Weights of a small audio embedding model: 20700 steps, held-out accuracy 100%.
Rows from block 7 of a small audio embedding model, named by matrix and row number. Rows with one number within an expert belong to one neuron, the router's apart. Each number is 128 + 32 x the weight over its row's rms, rounded and kept within 0 to 255. All counts start at 0. After the name is the row's rms in percent of the matrix's.
Before each expert's rows are labels from the 100 clips, of 14976, where the router gives the expert most weight on average: "peak in band" is the frequency band that holds the peak. Only what is clearly more common there than usual is listed. The data: synthesized solo parts of chorales (CocoChorales).
# router: router (model.blocks.7.mlp.router.weight, 4x192, trained with AdamW), inputs 144-191
# gate: expert gate (model.blocks.7.mlp.gate, 4x48x192), inputs 144-191
# up: expert up (model.blocks.7.mlp.up, 4x48x192), inputs 144-191
# down: expert down (model.blocks.7.mlp.down, 4x192x48, transposed), outputs 144-191

# expert 1
peak in band: 4000 to 8000 Hz
router.1 075 [120 106 107 115 111 148 114  95  99 112 196 111  94 121 116 149  98 129  93 108  90 121 198 129 134 192 136 103 139 120 168 122 156 102 101 148 151 113  78 149 146 147  78 102 136 113 121  79]
gate.0 066 [115 123 103  67 188 134 152 184 121  86  81 126 116 136  80 133 123  80 110 133 116 116 110 133 132 140 104 108 112 105 121 100 167 111 164 132 135 122 126 143 100 128  84 120 123 112  94  57]
up.0 063 [ 85 174 125 134  89 140  91 104 112 124  94 123 115 101 184 109  79 185 143 142 104 134 124 171 129 158 200 130 131 136 103 177 106 116 174 142  87 107 126 126 139 151 159 161 157 156 170 115]
down.0 073 [119 128 114 146  99 139 114 145 151  97 138 185 129 109 147 122 108 154 119 126 174 130 129 146 106 127 137 155  88 118 185 146 125 108 200 178 143 151 120  57 166  98  64 164 178 135 158 146]
gate.1 107 [120 106 115 135  39 149  81 113 146 123 100  50 178 128 110 126 143 128 103 133  81 170 108 161 122  97 163 115 162 128 137 150 200 139 106 175 117 136  80 104 115 101 107  75 129 184 126 161]
up.1 109 [123  95 118 141  81 140 116 155 104 122  91  74 188 132 111 174 126 158  98 157 139 172  68 171  97  72 131 115 144 115 159 119 167 102 138 178 141 143  98 105 107 108  94  76 155 156 144 200]
down.1 092 [117 118 166  96  92 128 180 104  72 121 137 156 149 168  50 132 114  59 125 161 125 102 163 110 105 137 137 150 187 141 136 169 158 149 198 101 146  81  92 154 135  90 130 183 160 135 102 132]
gate.2 160 [103  93 110 127 108 185  94  84 117  88 151 132 137 152 125 100 122 128 154 144 225 106 118 118 143 185 152 156 137  89 170  84 136 112  98  87 146 142 115 105 123 108 107 126 127 140 134 144]
up.2 161 [102  88 129 106 113 177  95  96 103  85 160 116 124 157 137 104 140 133 144 145 246 103 116 127 146 184 131 135 134 103 144  92 136 104 111 101 151 143 121 115 121 109 112 123 144 135 137 140]
down.2 158 [157 166  96  86  34 117 142  91 140 118 130 105 124  64 103  89 153 218 161 110 130 137 130  98 113 112  92 103 219 126  99  64  25 145 145 189 109  99 129 121 147 123 137 146  82 130 156 110]
gate.3 074 [124 103  95 157 111 100 130 146 135 159 131 163 146 146 151 127  98 131 156 114  79 104 165 115  94  99 117 123 146 105 116 155 109 180  85  81 122 116 126 122 119 161 113  29 146 132 115  67]
up.3 076 [147 126 132 150 112 141 127 143 112 100 132 154 194 167 113  93 139 128 157 124 100 108 140  96 125 122 145 133  93 148 116 110 118 125 103  87 201 127 154 157  96 141  61  94 149 160 116   9]
down.3 084 [106 124 129 138  64 108  99 135 181 134 104  91 144  94 155 128 128 103 142 110 118 136  77 184 135 108 185 184 156 114  96 152 141  86  93 111 155 136 152 128 122 124 110 169 137 112  54 100]
gate.4 071 [144 142 158 149 133  88 151 100 115 120 127  71 170 118  97  93 107  73 118 141 109 134 102 131 131 104  92 130 154 132 149 101 115 120 112 158  97 118  76 116  94 132 119 115 210 146 148 125]
up.4 063 [128 128 152 104  83 127 105 161 108 136 144 159 128 125  68 114 114  81 113 136 101 191 108 101 154  85 163 164 117 178 119 133 128 157 116 132  99  89  86 109  85 101 145 112  93 147  98  44]
down.4 078 [145 124 110  77 200 109  99 134 166 133 156 234 157 141 185 106 102 131  96 105 174 112  55  95 137 118 167 101 119 137 143 169 146 117 186 118 113  57 113 158 104 181 170 146 112  97  93 136]
gate.5 079 [100 163 179 130 134 153 100 153 179  90 158 190 126 165 190 190 130 136 129 150 222  78 144 182 117  87 105 144 129 126 128 152 143 153 114 150 137 160 150 126 128 122 110 171 174 143 105 132]
up.5 083 [132 165 175 121 137 166 101 150 150 139 172 192 155 160 154 191  90 156 117 132 223  84 112 174 109 160 108 166 116 154 148 160 144 152 135 187 144 111 149 119 132  88 125 149 152 116  57  92]
down.5 093 [113  62 122  87  87 154 169 116 160 146 127 131 130 135  94 114 127  96 137 134 101 137  95 101  92 120 157 128 133 117  97 105 172 112  77 128 144  95 169 100  84 120 112 144  78 165 157 128]
gate.6 070 [ 81 186  72 140 144  90 148  90 157  82 157 106 123 120 162 144 102 191 102 114 167 107 109 127 113  87 111 124 129 116 127 138 147  97  94 123  77 116 106  81 150 107 122 164 120 103 115 159]
up.6 067 [121 158 106 122  73 173 105  99  97  60 113 112 191 146 179 231 104 198 109 139 113  82 214 178 152 130  85  95 121 112  71 106 161 164 142 107 151 146 156 103  91 113  77  94 127  95 144 112]
down.6 080 [118 153 131 132 200  88 163 116  81 167 123 170 119 134 167  81  86 150  88  96  92 187 167 136 140 155  78 111 139 156 176 117 173 123  94 220 108 114 153 115 146 127 161 117 147 107 174 107]
gate.7 096 [147  97  99 124 146 127  80 105  81 149 130 127 110 159  72 173 151 148  86 146 100 169 114 142 175 109 154  96 150 153  78 142 158 142  93 179  44 124 131 150 138 131  88 132 163 115 101 141]
up.7 098 [115 117 196 113 103 156 202 133 181 105 132 115 132 102 209  93 112 102 143 138 155 118 124  96 103 128  96 157 115 108 175 112  90 112 164  51 229 126 136 129 117 127 176 119 105 155 134  62]
down.7 095 [120 107  87  80 192  74 119 102 155 108 103 145  92 140 141 160 118 139 138 124 167  95 205 120 162 149 102 145  47 149 112  47 124 160  47 112 170 155 112 136 166 109 200 149 100 101 157 153]
gate.8 122 [129 115 133 135 178 123 135 112 173 133 158  96  84 112 107 160  86 113 112 135  14 136 206 125 140 115 142 101  98 141 128 112 107 133 113 162 143 174  81 144  99 102 142  98 122  81 140 114]
up.8 130 [137 155 156 119  85 114 135 151 104 126 107 149 168 129 161  82 176 136 152 116 251 120  62 126 133 160 130 146 131 107 136 142 134 114 154 108 139  74 160  99 155 145 126 164 145 137 121 145]
down.8 127 [155  83 115 114  62  96 132 119 170 104 115 116 102 120  90 140 124 116 137 145 170 166 197 140 137 154 150 139 195 110 132  88 165 173 128 107 143 140 116 141  90 140 131 138 114 128 164 142]
gate.9 084 [156 178 116  99 116 110 123 126 131 127 134 148 117 156 142 133 183 143  55 119 129 125  48 115  83 162 136 139 160 122 170  87 144 123 184 117 132 122 127 125 100 109 150 134 131 120 179 127]
up.9 082 [154  67 133 204 175 164 101  95 133 143 151 155 140  91 117  95 106 133 162 140 128 111 133 123 179 106 125 116 113 114  73 120 111 176 111 146 153 157 110 153 150 149 128 140 121 167  98 151]
down.9 082 [187 172  80  20 146 152 125 125 118 184 127 192 137 122  99 126 139  94 102 147 119  76 113 115 159 112 100  80 153 134 127 102  98 132 125 184 131 163  93 179 138 155 153 114  78 159 148 154]
gate.10 113 [122 118 143 184 152 114 150 147 140 133 182 140 141 184 141 100  96 148 138 125  90 125  82 176 182 105 178 160 163 148 109 104  85 106  84  82 122 143 154 117 128 144 105 152 167 144 130 139]
up.10 110 [135 149  98  81  90 121 106  96 129 149  86 119 109  57 123 129 171  97 147 123 177 116 196  88  96 141  90  87 119 128 143 135 189 148 137 186 140 121  93 143 109 119 131  93 101 140 173 130]
down.10 112 [154  87 131 149 181  73 163 149 122 131 127 155  74 196 178 209 101  78  53 135 134  99  67 130 125 101  72 158  17 132 124 148 118 143 138  98 156 166 143 110 162 162 128 149 100 150 161 103]

# expert 3
peak in band: 0 to 250 Hz
router.3 119 [110 158 161 126 139 102 137 157 120 104 145 118 188 191  97 122 175  98 176  61 111 135 166 149 171 114 112 148 137  63  89 198 167 164 168 129 147 143 148 120 110 143 183 109 156 102 137 158]
gate.0 112 [ 99  54  74 114  77 113 162 197 128 135  95 140 138 130  93 162 124 124  97 146 137 144 186 131 162 161 160 135 135 111 143 110 132 103 172 197  78  90 101  70 167 150 143  97 101 134  60 146]
up.0 111 [101 103  39 146 135 113 127 131 145  96 142 146  54 192 147 124 117 125 152  78 204  87 114 114 124 110 179  93 163 111 134 161 132 141 149 121  70 105 121  72 131 150 129 115 134 167 176 195]
down.0 098 [ 76 118 151 188 138 132 112 117 148 138 107 163 151 122 121 120 112  99 164 166  77 158 120 123 144 119 142 129 136 121 133 139 110 147 167 125 131 218 107 106 143 147  58 170 119 158 100 143]
gate.1 090 [122 132 190 121  89 183  92 126 137 170 110 127 124 119 149 130 142 142 144 124 108 116 129 162 152 134 159  78 170 161 104 113 128 151 143  67  98  79 133  98 121 107  99 182 172 120 145 181]
up.1 096 [152 130 190 150 138  50 112  87 127 154 116 107 100  82  86  68 116 117 138  97  99  90 154 158 174 122 192 113 157 151 134 110 133 125 139 143 139  49 155  65 140 114  96 175 139 170 115 111]
down.1 098 [104 158 136  92 155 177 211 144 135 104 152 133 139 229 105 161 137 175 105 148 114 119 144  85  89  96 114  87  87 122 121 100 151 147 162  97 102  89 144 123 157 144  73  61 109 178 174 107]
gate.2 086 [128 107 188 154 119 156 167  86 170 146  74 136  82 128  51 105 119 139 107 106  61  97 155 132  78 107 143 102  57 122 116 119 137 115 157  82 106 137 148 177 117 112 148 115 131 116 119 108]
up.2 085 [131 149  54 107 110 120  96  82 140  93 168  89 167 159 186 146 155 158 169 148 126 159  96 109  98 127 134 146 158  88 116 109 131 126  94  86 128 128 118  89 130 183 143 141 145 142 162 119]
down.2 085 [182 148 116 162 193 177 102 119 176 125 165 149 160 133 147 165 102  30 163 136 112 134 129 166 129 111 124 211 123 174 174 162 130 138  87 194  86 171 101 110 137 134 137 145 105  93 108 174]
gate.3 139 [108  83 115 124 139 179 139 105 159  93  94  83 207 189  99 121 142 127 147 103 110 140 132 110 159 111 200 137 128 113  89  95 204 105 101 179  54 127 210 107 144 145 137 183 168  48 127 172]
up.3 139 [105  57 177 147 174 174 101  75 155  97  96 104 163 166 102 153  85 131 134 100 102 142 100 100 141  94 134 113 108 105 101 100 229  83  90 200  55 100 191 135 130 113 132 166 174  81 135 131]
down.3 135 [156 161 151  56  99 114 142 171  97 121 100 101 113  46  91 116 143 123 131 128  91 130 162 121 162 131 129 183  63  94 146 174 168 133 125 239 141 187 115 111 113 156 135 139 112 142  67 132]
gate.4 102 [105 106 133 163 124 137 131 147  85  89 142 113 122 135 100 132 127 141 100  79 160 143 123 114 149 110 148 146 129  82 136 150 125  85  74 124 153 122 129 145 121 163  61 143 151 152 135  37]
up.4 105 [114 104 126 154  75 119  72 175 118  97 157 134  88 151 157 127 143 110 137 112 112 115 165 130 156 181 156 129 129  86 149 133 120 140 101 164 111 111 106  73 120 105 141 160 178 183 154  76]
down.4 114 [130 128  97 162 103 129 145 117  81 111  68 201 109 149 117 103 167 143 166 157 123 107 206  97  65 118 111  79  72  92 183  58 102  98 135 112 142 144 159 119 150 148 141 167 132  98 137 146]
gate.5 082 [ 88 114  97  85  98 123 133 147 204 129 186 143 100 100 147 110 153 141 119  94 114 142 103 123 128 139 135  92 177 118 108 136 156 142 152 153 173 156 116  93 152 148 110  95 135 151 150 159]
up.5 089 [129 148  45 159 133 143  88 162 146 141 134 137 162 147 182 115  50 100 137 145 101 105 196 143 115 120 142 145 113 159 133 141 139  84 107 108  80 155  71 155 113 139 167 139 136 138  60 135]
down.5 090 [155  72 125  80 127 109 104 126 132  96 159 187 110 105 154 138  98 102 194 121 120  90  97 117 142 190 109 169  95 128 130 144 162 179 104 165 125 119 134 128 182  87 181 132 118 124 125 118]
gate.6 115 [ 97 109 137 136 116 134 121 121 126 130 110 103  91 107  87  97 181 146  84  66  88 120  89  94 119 147 155 163  70 167  97 106  92 126 152  92  93 143  77 131 105 149 111 126  78 129  93 112]
up.6 116 [186 163 120 137 126  74 115 144  92  96 138 123 185 136 157 143  78 132 154 171 154 138  92 140 153  79 107  96 160  83 120 147 152 130  88 120 166 136 141 101 135  77 131  98 160  90 152 129]
down.6 118 [ 77 116 111 137 128  90 169 123 115 128 121 177 143  84 156 148 105 132 189 164 172 134 110 145 144 124 144 131 154 193 131 106 129 112  82 133 129  59 133  97  99 173 119 139 126 120  74 125]
gate.7 086 [ 74 106 141 118 145 125 140 148 170 158 158  73 128 106 159  95 134  76 160  93 146 150  86 151 165 143 157 104  98 131  98 160 125  93  73  78  87 145 163 179 191 134 111 120 152 124  73  98]
up.7 083 [145 114 169  95 131 118 142 150 163 121 131 114 162 182 129 139 116 109 135 127 151 129 125 182 157 113 123 111 144 152  67 130 147 109 119  81 111 129 145 118 217 133 161  60 146 137 170  98]
down.7 092 [124 166 173 128 204 112 160 115  87 130 136 120 102  63  66 114 139 103  72  93 148 124 128 129 135 128 152 102 125  80  75  99 122  80 137 109 101 168 129  86 139 124  78  84 113 148 206 148]
gate.8 106 [ 99 135 154 131 182 179 106 191  83  83  88 152 162 129  77 102 122  90 125 170 128 104  79 129  95 122 131 150 152 167 137 101  76 141 112 108 209 119 130 142  99  96 127  76 113 141 110 182]
up.8 114 [165 151  94 137  68  54 130 107 158 159 151  83  84 120 167 120 145 142 123  59 116 158 153 121 174 138 157 132 117  74 124 166 177 126 155 114  63 166 131 140 137 145 139 172 115 140 154 133]
down.8 109 [ 95 103 114 160 123  43 106 131  83 117 144 145  72 198 106  90 173 168 167 136  59 124 217 141  97 140 136  99  71 122  97 114 147 147  62  79 113 153 134 121 132 132 159  93  97 104 158  90]
gate.9 112 [137 107 159 140 116 173 100 152 114 101 119 116 151  81 152 106 125 105 147  88 102 148  73 101 142 102 137 186 134 174 137 139 123 171 116  91 140 169 113 192  97  57 139 110 127 126 152 132]
up.9 110 [124 133 133 112 108 125 106 147 114 104 101 106 153 109 148 143 166  95 149 115  88 139 106 129 158  83 162 164 121 146 106 131 115 159 156 121 104 187 144 173 115  67 152 118 124  78 108 105]
down.9 108 [163 144 192 137 134 139 176  85 116 151 119  59 121 150 105 148 159  91  78 125  96 120 140 151 154  75 165 182 156  84 113 143 127 114 210 131 139 137  95 157  91 152 133 110 122 104 138 147]
gate.10 117 [124 161 132 106 155 145 123  98 113 102  97 146 122 157 158 143 122 131 131 141 158 113  75 141 180 119 129 122 124  22 119 140 117 158  73 141 149  63 157 120 131 167 135 131 132 124 120 200]
up.10 115 [151 161 110 120 153 147 135  91 144  89 102 107  83 125 110 148 147 103 106 136 114 155  91 142 145 142 162 133 132  54 116 206 113 172  68  40 128 101 164 102 120 115 107 106 134 167 136 177]
down.10 112 [125 162  78 127 146 122 122 148 187 163 152 155 111 156 143 116 156  43 180 126  73 167  50 103 113 121  96 164 116 100 116 136  83  86 116  53 131 140 154  98  86 121 230 118 163 137 112 126]

# expert 0
peak in band: 0 to 250 Hz
router.0 106 [129  93 151 172 150 164 134 103 118 134 114 169  55 121 141 122  99 145 108 177 171 104  38  96 117  83 115 150 115 183 135  95 114  65  90 138  73 111 146 170  80  71 114 130 177 151 172 102]
gate.0 080 [100 110 128 154  93 106  94 110 104 113 126 102 184 213  91  98 207 150 142 102 158 159 105 162 120  90 114 129 153 148 169 127 162 138 117 129 184 105 161 124 132 106 156 115 121  51 130 115]
up.0 078 [149 115 143  96 165 139 133 140 126 103  94 177 124 131 132  97 130 131 155  98 130 158 140 143 130  53  46 117 118 121 134 105 122 131 132 131 144 145  78 100 130  95 135 115 113 149 178 157]
down.0 081 [159 141  99  96 139  66 163  75 163 125 152 151 145 178 155  71 117 150 162 102 114 152 131 171 135 124 120 132 123 106  93  91  95 121 150  14 149 142 145 114  99 145  86 154  88 159 185 178]
gate.1 078 [131 150  94 124 183 106 165 116 120 171 113 164 144 152 106 112 105  83 148  98 114 122 165 203 121 106  63 111 132 114 156 128 139 109  76 107 165 148 150  74 147  99 108 109  93 215 158  73]
up.1 078 [164 182 146 151  75 128 151 111 102  92 111 139 166 117 114 132 132  81  98  88 153 132 122 130 102 114  93 133 118 146 153 160 135 186 114 175 168 184 138 104 101  98 156 120  84  75 136 111]
down.1 078 [162 107 153 152 142 136 111 102 134 115 104 139 158 131 135 171 185 152 108 173 165  95 148  89 137 141 152  84 153 110 110 136 195 123  75  61  91 131 134 156 143 126 218  82 114  90 121 127]
gate.2 101 [158 167 130 180 176  87 139 110 111 119 166 145  83  98 119 133 115 106 140 146 164 160 150 127 113 181  71 172 124 163 124 148 143 144 147  91 128 110  75 132 158 106  98  97 106 157 106  68]
up.2 102 [155 132 107 159 133 183  93 137 117 184 157 255 124  92 172 131 131 102 115 142 209 122 101  87 133 156  97 167 124 127 140 141 130 156 161 131  74  98 115 147 129 107  95 151 114 121 139  38]
down.2 098 [122  98 115 152 121  72 169 117 155 174 136 102  87 137 142 183 116 106 104 137 164  68 114 131 107 199 104 169 180 189 124 105 141 130 126  63 157 122 130 138 139 133 122  91 127 162  91 102]
gate.3 103 [112 122 143 100  36 106 125 108 104 133 107 136 208 153  58 114 150 128  86 140 123 143  94 136 149 111 176  88 145  84 111 104 104 159 129 131  75  97 139  97 154 163 118 103 119 135 110 194]
up.3 101 [ 84  94 128 134  27 118 104 107 101 125 113 147 220 143  49 124 165 145 102 157  97 165 120 133 128  79 177 106 146 109 101 129 107 194 140 162  65  95 154  93 155 180 112  83 155 124 104 204]
down.3 110 [116 180  95  57 112 146 124  79 162 131 117 213  95 126 127 107 137 110  86 142  89 179 132 156 101  97 144 106 185 199 130 100  93  92 140  77 167 114 126 120 138 104  86 135 151 136 104 133]
gate.4 086 [116 127 183 178 140 161 164 203 173 107 100  53 160 101 112 186 130  81 100 127 163  89 148 161 117 104  77 154 100 111 125 115 107 105  64 144 147 109  97  97 134 102 131 188  70 132 119 133]
up.4 079 [130 146 144 180 122 120 158 194 140  99  68  93 207 104 121 180 105 133 148 113 153 118 166 164 112 136 100 160 139 116 136 101 114 107  49 161  66 131 152 106 158 128 137 151  97 147 136 194]
down.4 083 [125  84 162 158 115 175 164 159 115 127 113 114 175  94 150 156  98 190 143 140 149 135 162 160 113 169  81  79 147 117 200 136 156 141 139 185  89  63 112 127 186 112 129  96 131 122  90 132]
gate.5 105 [124 153 147 147 178 191 165 173 117 126 118 117  94 138 139 127  94 137 138  91 121 154 141 121 147 141 150 115 129 155  81 104 125  69 153 134 115 127 166 140  80 145 125  90 102 132 119 167]
up.5 107 [ 88 130 167 178 110 173 155 176 145 205  99 139 104 119 123 110 114 136 152 135 123 134 107 124 182 156 107 126  84 153 117 122 112  60 167 155 116  99 174 125  64 138 141  87 145  92 161 174]
down.5 098 [113 139  99 167 178 139  90  94 106 112 120  48 142 120  86  95 110 108 156 112 137 117 136 143 150  88 125 128 175 204 119 108 135 103 127  76 154  94 130 148 102 116 116 134  67 140 145 173]
gate.6 076 [158 187  98  96 124 133 133 160 125  85 176 144 134 110 129 165 113  92 140 127  55 137 120 147 108 165 124 121 117 108 125 122 168 149  94 147 105 156 138 126 147 122 100 115 111 121 125 133]
up.6 070 [144 128 110 106 127 140 119 132 141  91 145 117 121  96 112 157  68 115 154 136 107 143 130 119 142 159 103 131  99 138 107 114 141 120 112 147  77 155 141  90 139 180 109 145 138  76 106 119]
down.6 080 [113 168 168  96 110 117 136 141 136 101  86 161 115 142 113 150 110 133 122 101 168 173 121 148 120 148 180 114 112 159 122 104 139 102 118 127 120 169 135 148 122 132 149 166 113 180 157 129]
gate.7 137 [ 98 112  82 160 133 107 152 103 110 142  80 142 115 117 137 184  63 196 186 173 173 146 111 133 134 139  81 131  74 113 162 123 151 105 138 104  78 117 207 123  79 131 139 145 172 108 139 194]
up.7 133 [122 130 106 165 168 133 119  95 120 124 161 127  89  82 147 128 124 125 109 110 123 103 123 135 113 101 149 171 177 187  73  96  95 149 121 141 172 171  86 210 188  81 151 126  63 148 134 140]
down.7 120 [ 84  83 143 121 119 149 108 135 105 108  90 144 197 144 135 126 114  48 142  98 115 121 113 132 160  98 154 107 164  92 123 124 136 168 188  86 152 156 100 121  66 120 111 112  90 121 201 139]
gate.8 082 [121 132 121 132  64  44 162 132 139  79 104 141 153 165  89  92 134  55 167  89 104 133 145 143 113 149 141 142 145 144 117 170 149 160 111 176 199 126 101 101 162 112  94 123  69 147 136 147]
up.8 073 [156  90 107 121 144 126 143 117 111 116 114  57 126 150 133  99  90 187 101 166 127 146 110  99 116  70 215 140  97 145 119 102 165 138 161  39 169 100 108 140  94 115  95 177 122 130 112 108]
down.8 086 [117 123 109 134  73 150  87 122 145 170 116 119 138 217 125 108 152 163 110 115 162 134 176 131 143 130 132  89 160 154 155  95 180 141  51 222 161 145  95 128  99 154  93 147 101 110 155  84]
gate.9 097 [127 122 125 176  87 116 138  92  88 182 137 117 123 153  96 116 118 159 136 154  97 122  47 185 104  87 114 140 155 175 192 123 111 121 137 142 152 144 157 114 176 101 111 124 118 143 115 158]
up.9 113 [126 151 121  97 111 161 156  62 111 145 114 120 175  88 148 112 132  80 148 124  38 100 158 137 134 109 124 150 129 153 152 160 109 146 110 185 191 100  98 113  95 106 152 135  97 121  96 117]
down.9 105 [113 117 137 176  65 203  98  94 135 114 117 135 143 113 101 220  92 126 127 184 129 186 163 146 107 131 116 101 159 121 158 117  93 136 144 171 110 123 137 131 128  97 109 131 171 143  67 129]
gate.10 079 [126 114 111 113  99  72  78 210 117 101 151 164 129 150 164 120 127 120  67 105  99 123 113 143 122 161 148 150 169 138  95  93 123 119 100 122 123 141 143 149  99 119 149 121  90 139 106  69]
up.10 076 [153 149 113  88  93  90 104 138 146 129 136 127 115 188 104 110  95 121 129  88  97 150 112 142 103 106  80 104  82  81 134 157 146 152 134 105 108 154 170 122 110 164 115 106 157 143 122 111]
down.10 087 [147 130 155 204 167 106 141  93 116 128 102 148 142 175 186 139 131 113  97 154 175 227 151 103 180 143  99 120 138  60 101  92  47 161 100 144 112  78 178 136 107 172 115  97 104 172 123 175]

# expert 2
peak in band: 4000 to 8000 Hz
router.2 096 [149 191 135 113  93  68 158 141 120 114  90 119 174  67 118 150 148 177 116 130 136 173 119 116 113 114 143 100 119 117 111  99 106 189 175 148 122 122 137  62 182 175  99 148  72 154 129 134]
gate.0 076 [ 47 157 163 138 198 123 119 167 131 181 138 189  92 112 116 129 113 137 141  90 145 145  96  74  61 108 152 121 139  86 150 160 180  93 155 134 147 123  86 133 147 105 164 129 135 108 124 157]
up.0 087 [135 135  90 140  97  90 170 215 113 176  95 114 154 120 126 161 114 139 136 119 146 126 165 142 147  65 122 108 161 139 125 136 147 134 157 140 102 108 106 141 133 117 127 140 132 113 163 162]
down.0 085 [118 101 105  77   0 172 106 150 129 143 146 142 130 133 159 138 152 104 135  95 158 120 109 135 112 122 152 124 123 102 135 200 114 165 142 136  95 123 119 138  95 148 182 157  90 113 115 174]
gate.1 091 [151 126 186 125 107 148 192 149 140 130 117 118 123 155 124  79 125 161  85 111  88 113  40 144 133 197 135  95 150 136  94  80 118 149  67 117 137 169 160 126  91 172 131 141 115 129  66  87]
up.1 092 [144  45 106 104 166 121 104  97  85 187 130 180 121  98 152 150 103  80 161 120 115 117 219 130 111  79 143 110 135 106 149 193 108 117 164 166 137  86 141 128 132  75 115 134 128 106 147 146]
down.1 094 [124 132  87 158  69 196  95 129 153 151 137  91 147  71 140 125 119 156 121 100 149 136 101 112 129  91 131 193 190 148 114 105 154 118 205 100 132 174  88 155 114 128  76 128 130 127 148 110]
gate.2 077 [149  79 103 148 136 112 105 196 192 156 106 119 111 142 193 142 125 120  85 132 117  95 186 130  91  91 133 127 123 133 136  90 138  94 103  87 168 100 141 128 113 113 139 117 131 166 154  17]
up.2 072 [134  72 162 159 120 142 112 164 158 135 127 132  64 183  87 164 136  84 141 130 151 166 167 127 107 108 147 127 169  94  88 113 114 123 118  75 162 117 158  82 124 201 122 162 166  74 119 125]
down.2 076 [162 117 103 148 110 136 143 156 120 176 137 159 120 187 119 132 158 118 113 131  68 173 127  86  65 144 113 102 141 122 154 151  87  91 141 210 121  94  91 122 159  99  79 142 141 161 160 127]
gate.3 107 [115 121 186 110 142 115 158 138 121 112 122  96 159  87 145  94 141 187 130 137 132  75  53 101 124 159 126 131 133  91 146 107 126 161 126  96 105 157 122 144  94 166 141 124 137 106 130 118]
up.3 110 [177 142  73 172 125 138 144 140 111 115  98 106 123 165 138 129 135  77 119 138 110 194 173 156 119  96 119 124 147 132  92  90 114 118 124 180 195 127 138 113 151  80 143 129 123 134 137 159]
down.3 103 [146 150  89 148  63 109 114 104 146 104 125  90 222  83 158 124 134 130 112 141 103 162 191 107 126 173 146 118  78 136 111 163 162 117 141  61 114 147  74 121 125 159 101 151 120 118 157 137]
gate.4 144 [125 144 164 157 167 205  97 113 152 122 124 138 156 148 128 125 154 122  83 173 127 149  59 117  39 175 106 173 112 129  98  69 111 139 133 114 139  75 122 117 141 112 139  99 140  95 132 106]
up.4 152 [134 112 137  80 101  69 163 139 115 141 123 116  91 143 139 125 139 141 165  98 133  94 205 159 208  85 161  75 132 107 170 179 153 144 135 155 109 156 159 154 139 150  91 128 132 130 136 157]
down.4 140 [143 121 108  74 165 128 116 157 153  96 133 162 122 118 133  95 138 111 122 130 127 211 136 118 137 150 162 110 190  93 116 117 126 163 182  45 126 128 130 128 168 145 114 172 124 138 228 113]
gate.5 157 [187 185 139 105 120 101 108 125 142 130 148 135 125 103 130 119 144 133 121 122 205 135 102  74  82 152 184 124 134 132 128 134 163 131 138  96 115 163 109 105  96 114  98 184 110 219  97  53]
up.5 151 [ 89  68 107 156 132 148 149 115 124 138 117 124 128 146 127 147 132  94 125 145  62 103 170 178 174 117 102 150 125 124 130 132 116 120 103 153 144  76 135 152 148 143 159  91 165  54 168 199]
down.5 141 [156 161 131 155 188 134 127 160  82 137 116 127 151 196 145 150 142 130  56 135 116  99 160 128 145 145 140 139  95  87 127 118 146 102 109  58 115 200 129  86 113 152 122 162 154 110 151 136]
gate.6 069 [166 136  88 162 161  73 119 181 141  72 149 175  86 119 169 132 135 186 197 121 131  72 141 101 132 152 113 109 128  77  84 142  92  84 118 112 125 132 111 134 149  46 137 113  99  69 140  97]
up.6 072 [191 107 148 143 149 163 126  97 105 155 115 116 104 139 155 145 128 104  78 129 103 180 183 170 135  89 168 114 105  77 157 122 186 170  92 145 147  83 138 110  34 118 130 158 149 139 104 119]
down.6 079 [119 106 139 189 170 204 136 143 112 162 116 131 172 167 159 173  95 131 187  59 142 154  80 148 152 114 132 187  79 117 156  81 153 107 153  60 108 148 132 170 121 131 116 171 110 144 142 132]
gate.7 144 [103 145  96 146 175 153 140 136  52 118 128  58 109 121 160 146 122 146 138 102 180  91 146 136 147 158 161 127 104 112 164 140 109 144 166 113 116  67 155 158 131 180 178 107 111  82 112 163]
up.7 150 [105 157  94 137 144 154 147 122  84 123 115  74  92 143 150 156 114 136 135  91 147  97 132 149 157 173 146 133 132 112 116 151 106 155 147  90 105  79 164 184 149 166 172 109 112  93 119 164]
down.7 139 [143 153 139 123 217 147 154 180 178 157 106 108  54 216 100  95 136 129 159 153 138 123 128 115 155 148 131 127 159 116 100  81 255 114 149  86 127  94 151 153 182 173  89 121 133 113  87 150]
gate.8 074 [135  86 144 157 161 204 106 132 140  90 119 160 128 174 142 173 162  92  97 128  17 131 135 139 209 139 164 169 139 136 149 142 121 216 181  15 143 125 114 144  87 118 137 107  95 127 125 158]
up.8 077 [ 74 152 180 135  83 143  70 122  89 139 122  88 177 123 107 110  96 143  66 134  35 119 146 110 121 111 113 178 136 188 154 134 130 174 130 116 120 181 163 120 102 140 107  84 102  75 184 112]
down.8 077 [114 120  88 124 124  86 162 144  72 126 136 118 133  99 138 173 115 221  82 104 128 138 189 115 167  69 132  86 174 157 157 157 169 112 171 131 143 141 123  99 137 148 115  98 121 128 207 129]
gate.9 089 [128 100 163 149 165  92 145 141 114 133 157 163 125 125  97  69 143 129 116 140  96 105 135 122 148 146 160 152 132 230 167 138 120 147  84 104  70  77 104 167 109 174 178 135 106 136 155 171]
up.9 087 [145 157  43 149 207 116 118 136 169 128 137 135 119 137 176 147 103 145  86 139 156 129  62 106 109 140 120 123 155  74 128  88 137 151  82 123 163  99  99  90 112  62 122 181 146 152 103 105]
down.9 093 [ 89 106 110 114 207 131 165  82 163 126 107  82  98 135 102 184 117 239 135 130  93 136 142 116 107 138 137 135 126 118 166 105 155 101 103 135 129 121 132 189 115 133 192 144 115  84 122 111]
gate.10 082 [144 143 134 167 109 115  89  86 172 157 150 158 102 164 131 120 142  92  92 112 152  95  50 129 111 156  90 122 183 195 160 158 162  99 178 153 108 159 161 130  93 113 131  93 102 126 129 144]
up.10 082 [163  67  58  88 121 105 112 147 120 132 159 129  59 165 166  57 140 110 162 154 127 138 238  98 135 108 163 138 156 119 122 166 124 140 132 138 160 138 127 155 119 105 153 137 129 146 164 130]
down.10 091 [172 148  66 174 158 157 111 132 119 114 125 167 166 155  56 113  96 156 105 118 189 165 166 151 149 102 177 131 122  66 161 119  54 144  73 215 159 125 168  97 151 135 161 157 163 108 113 142]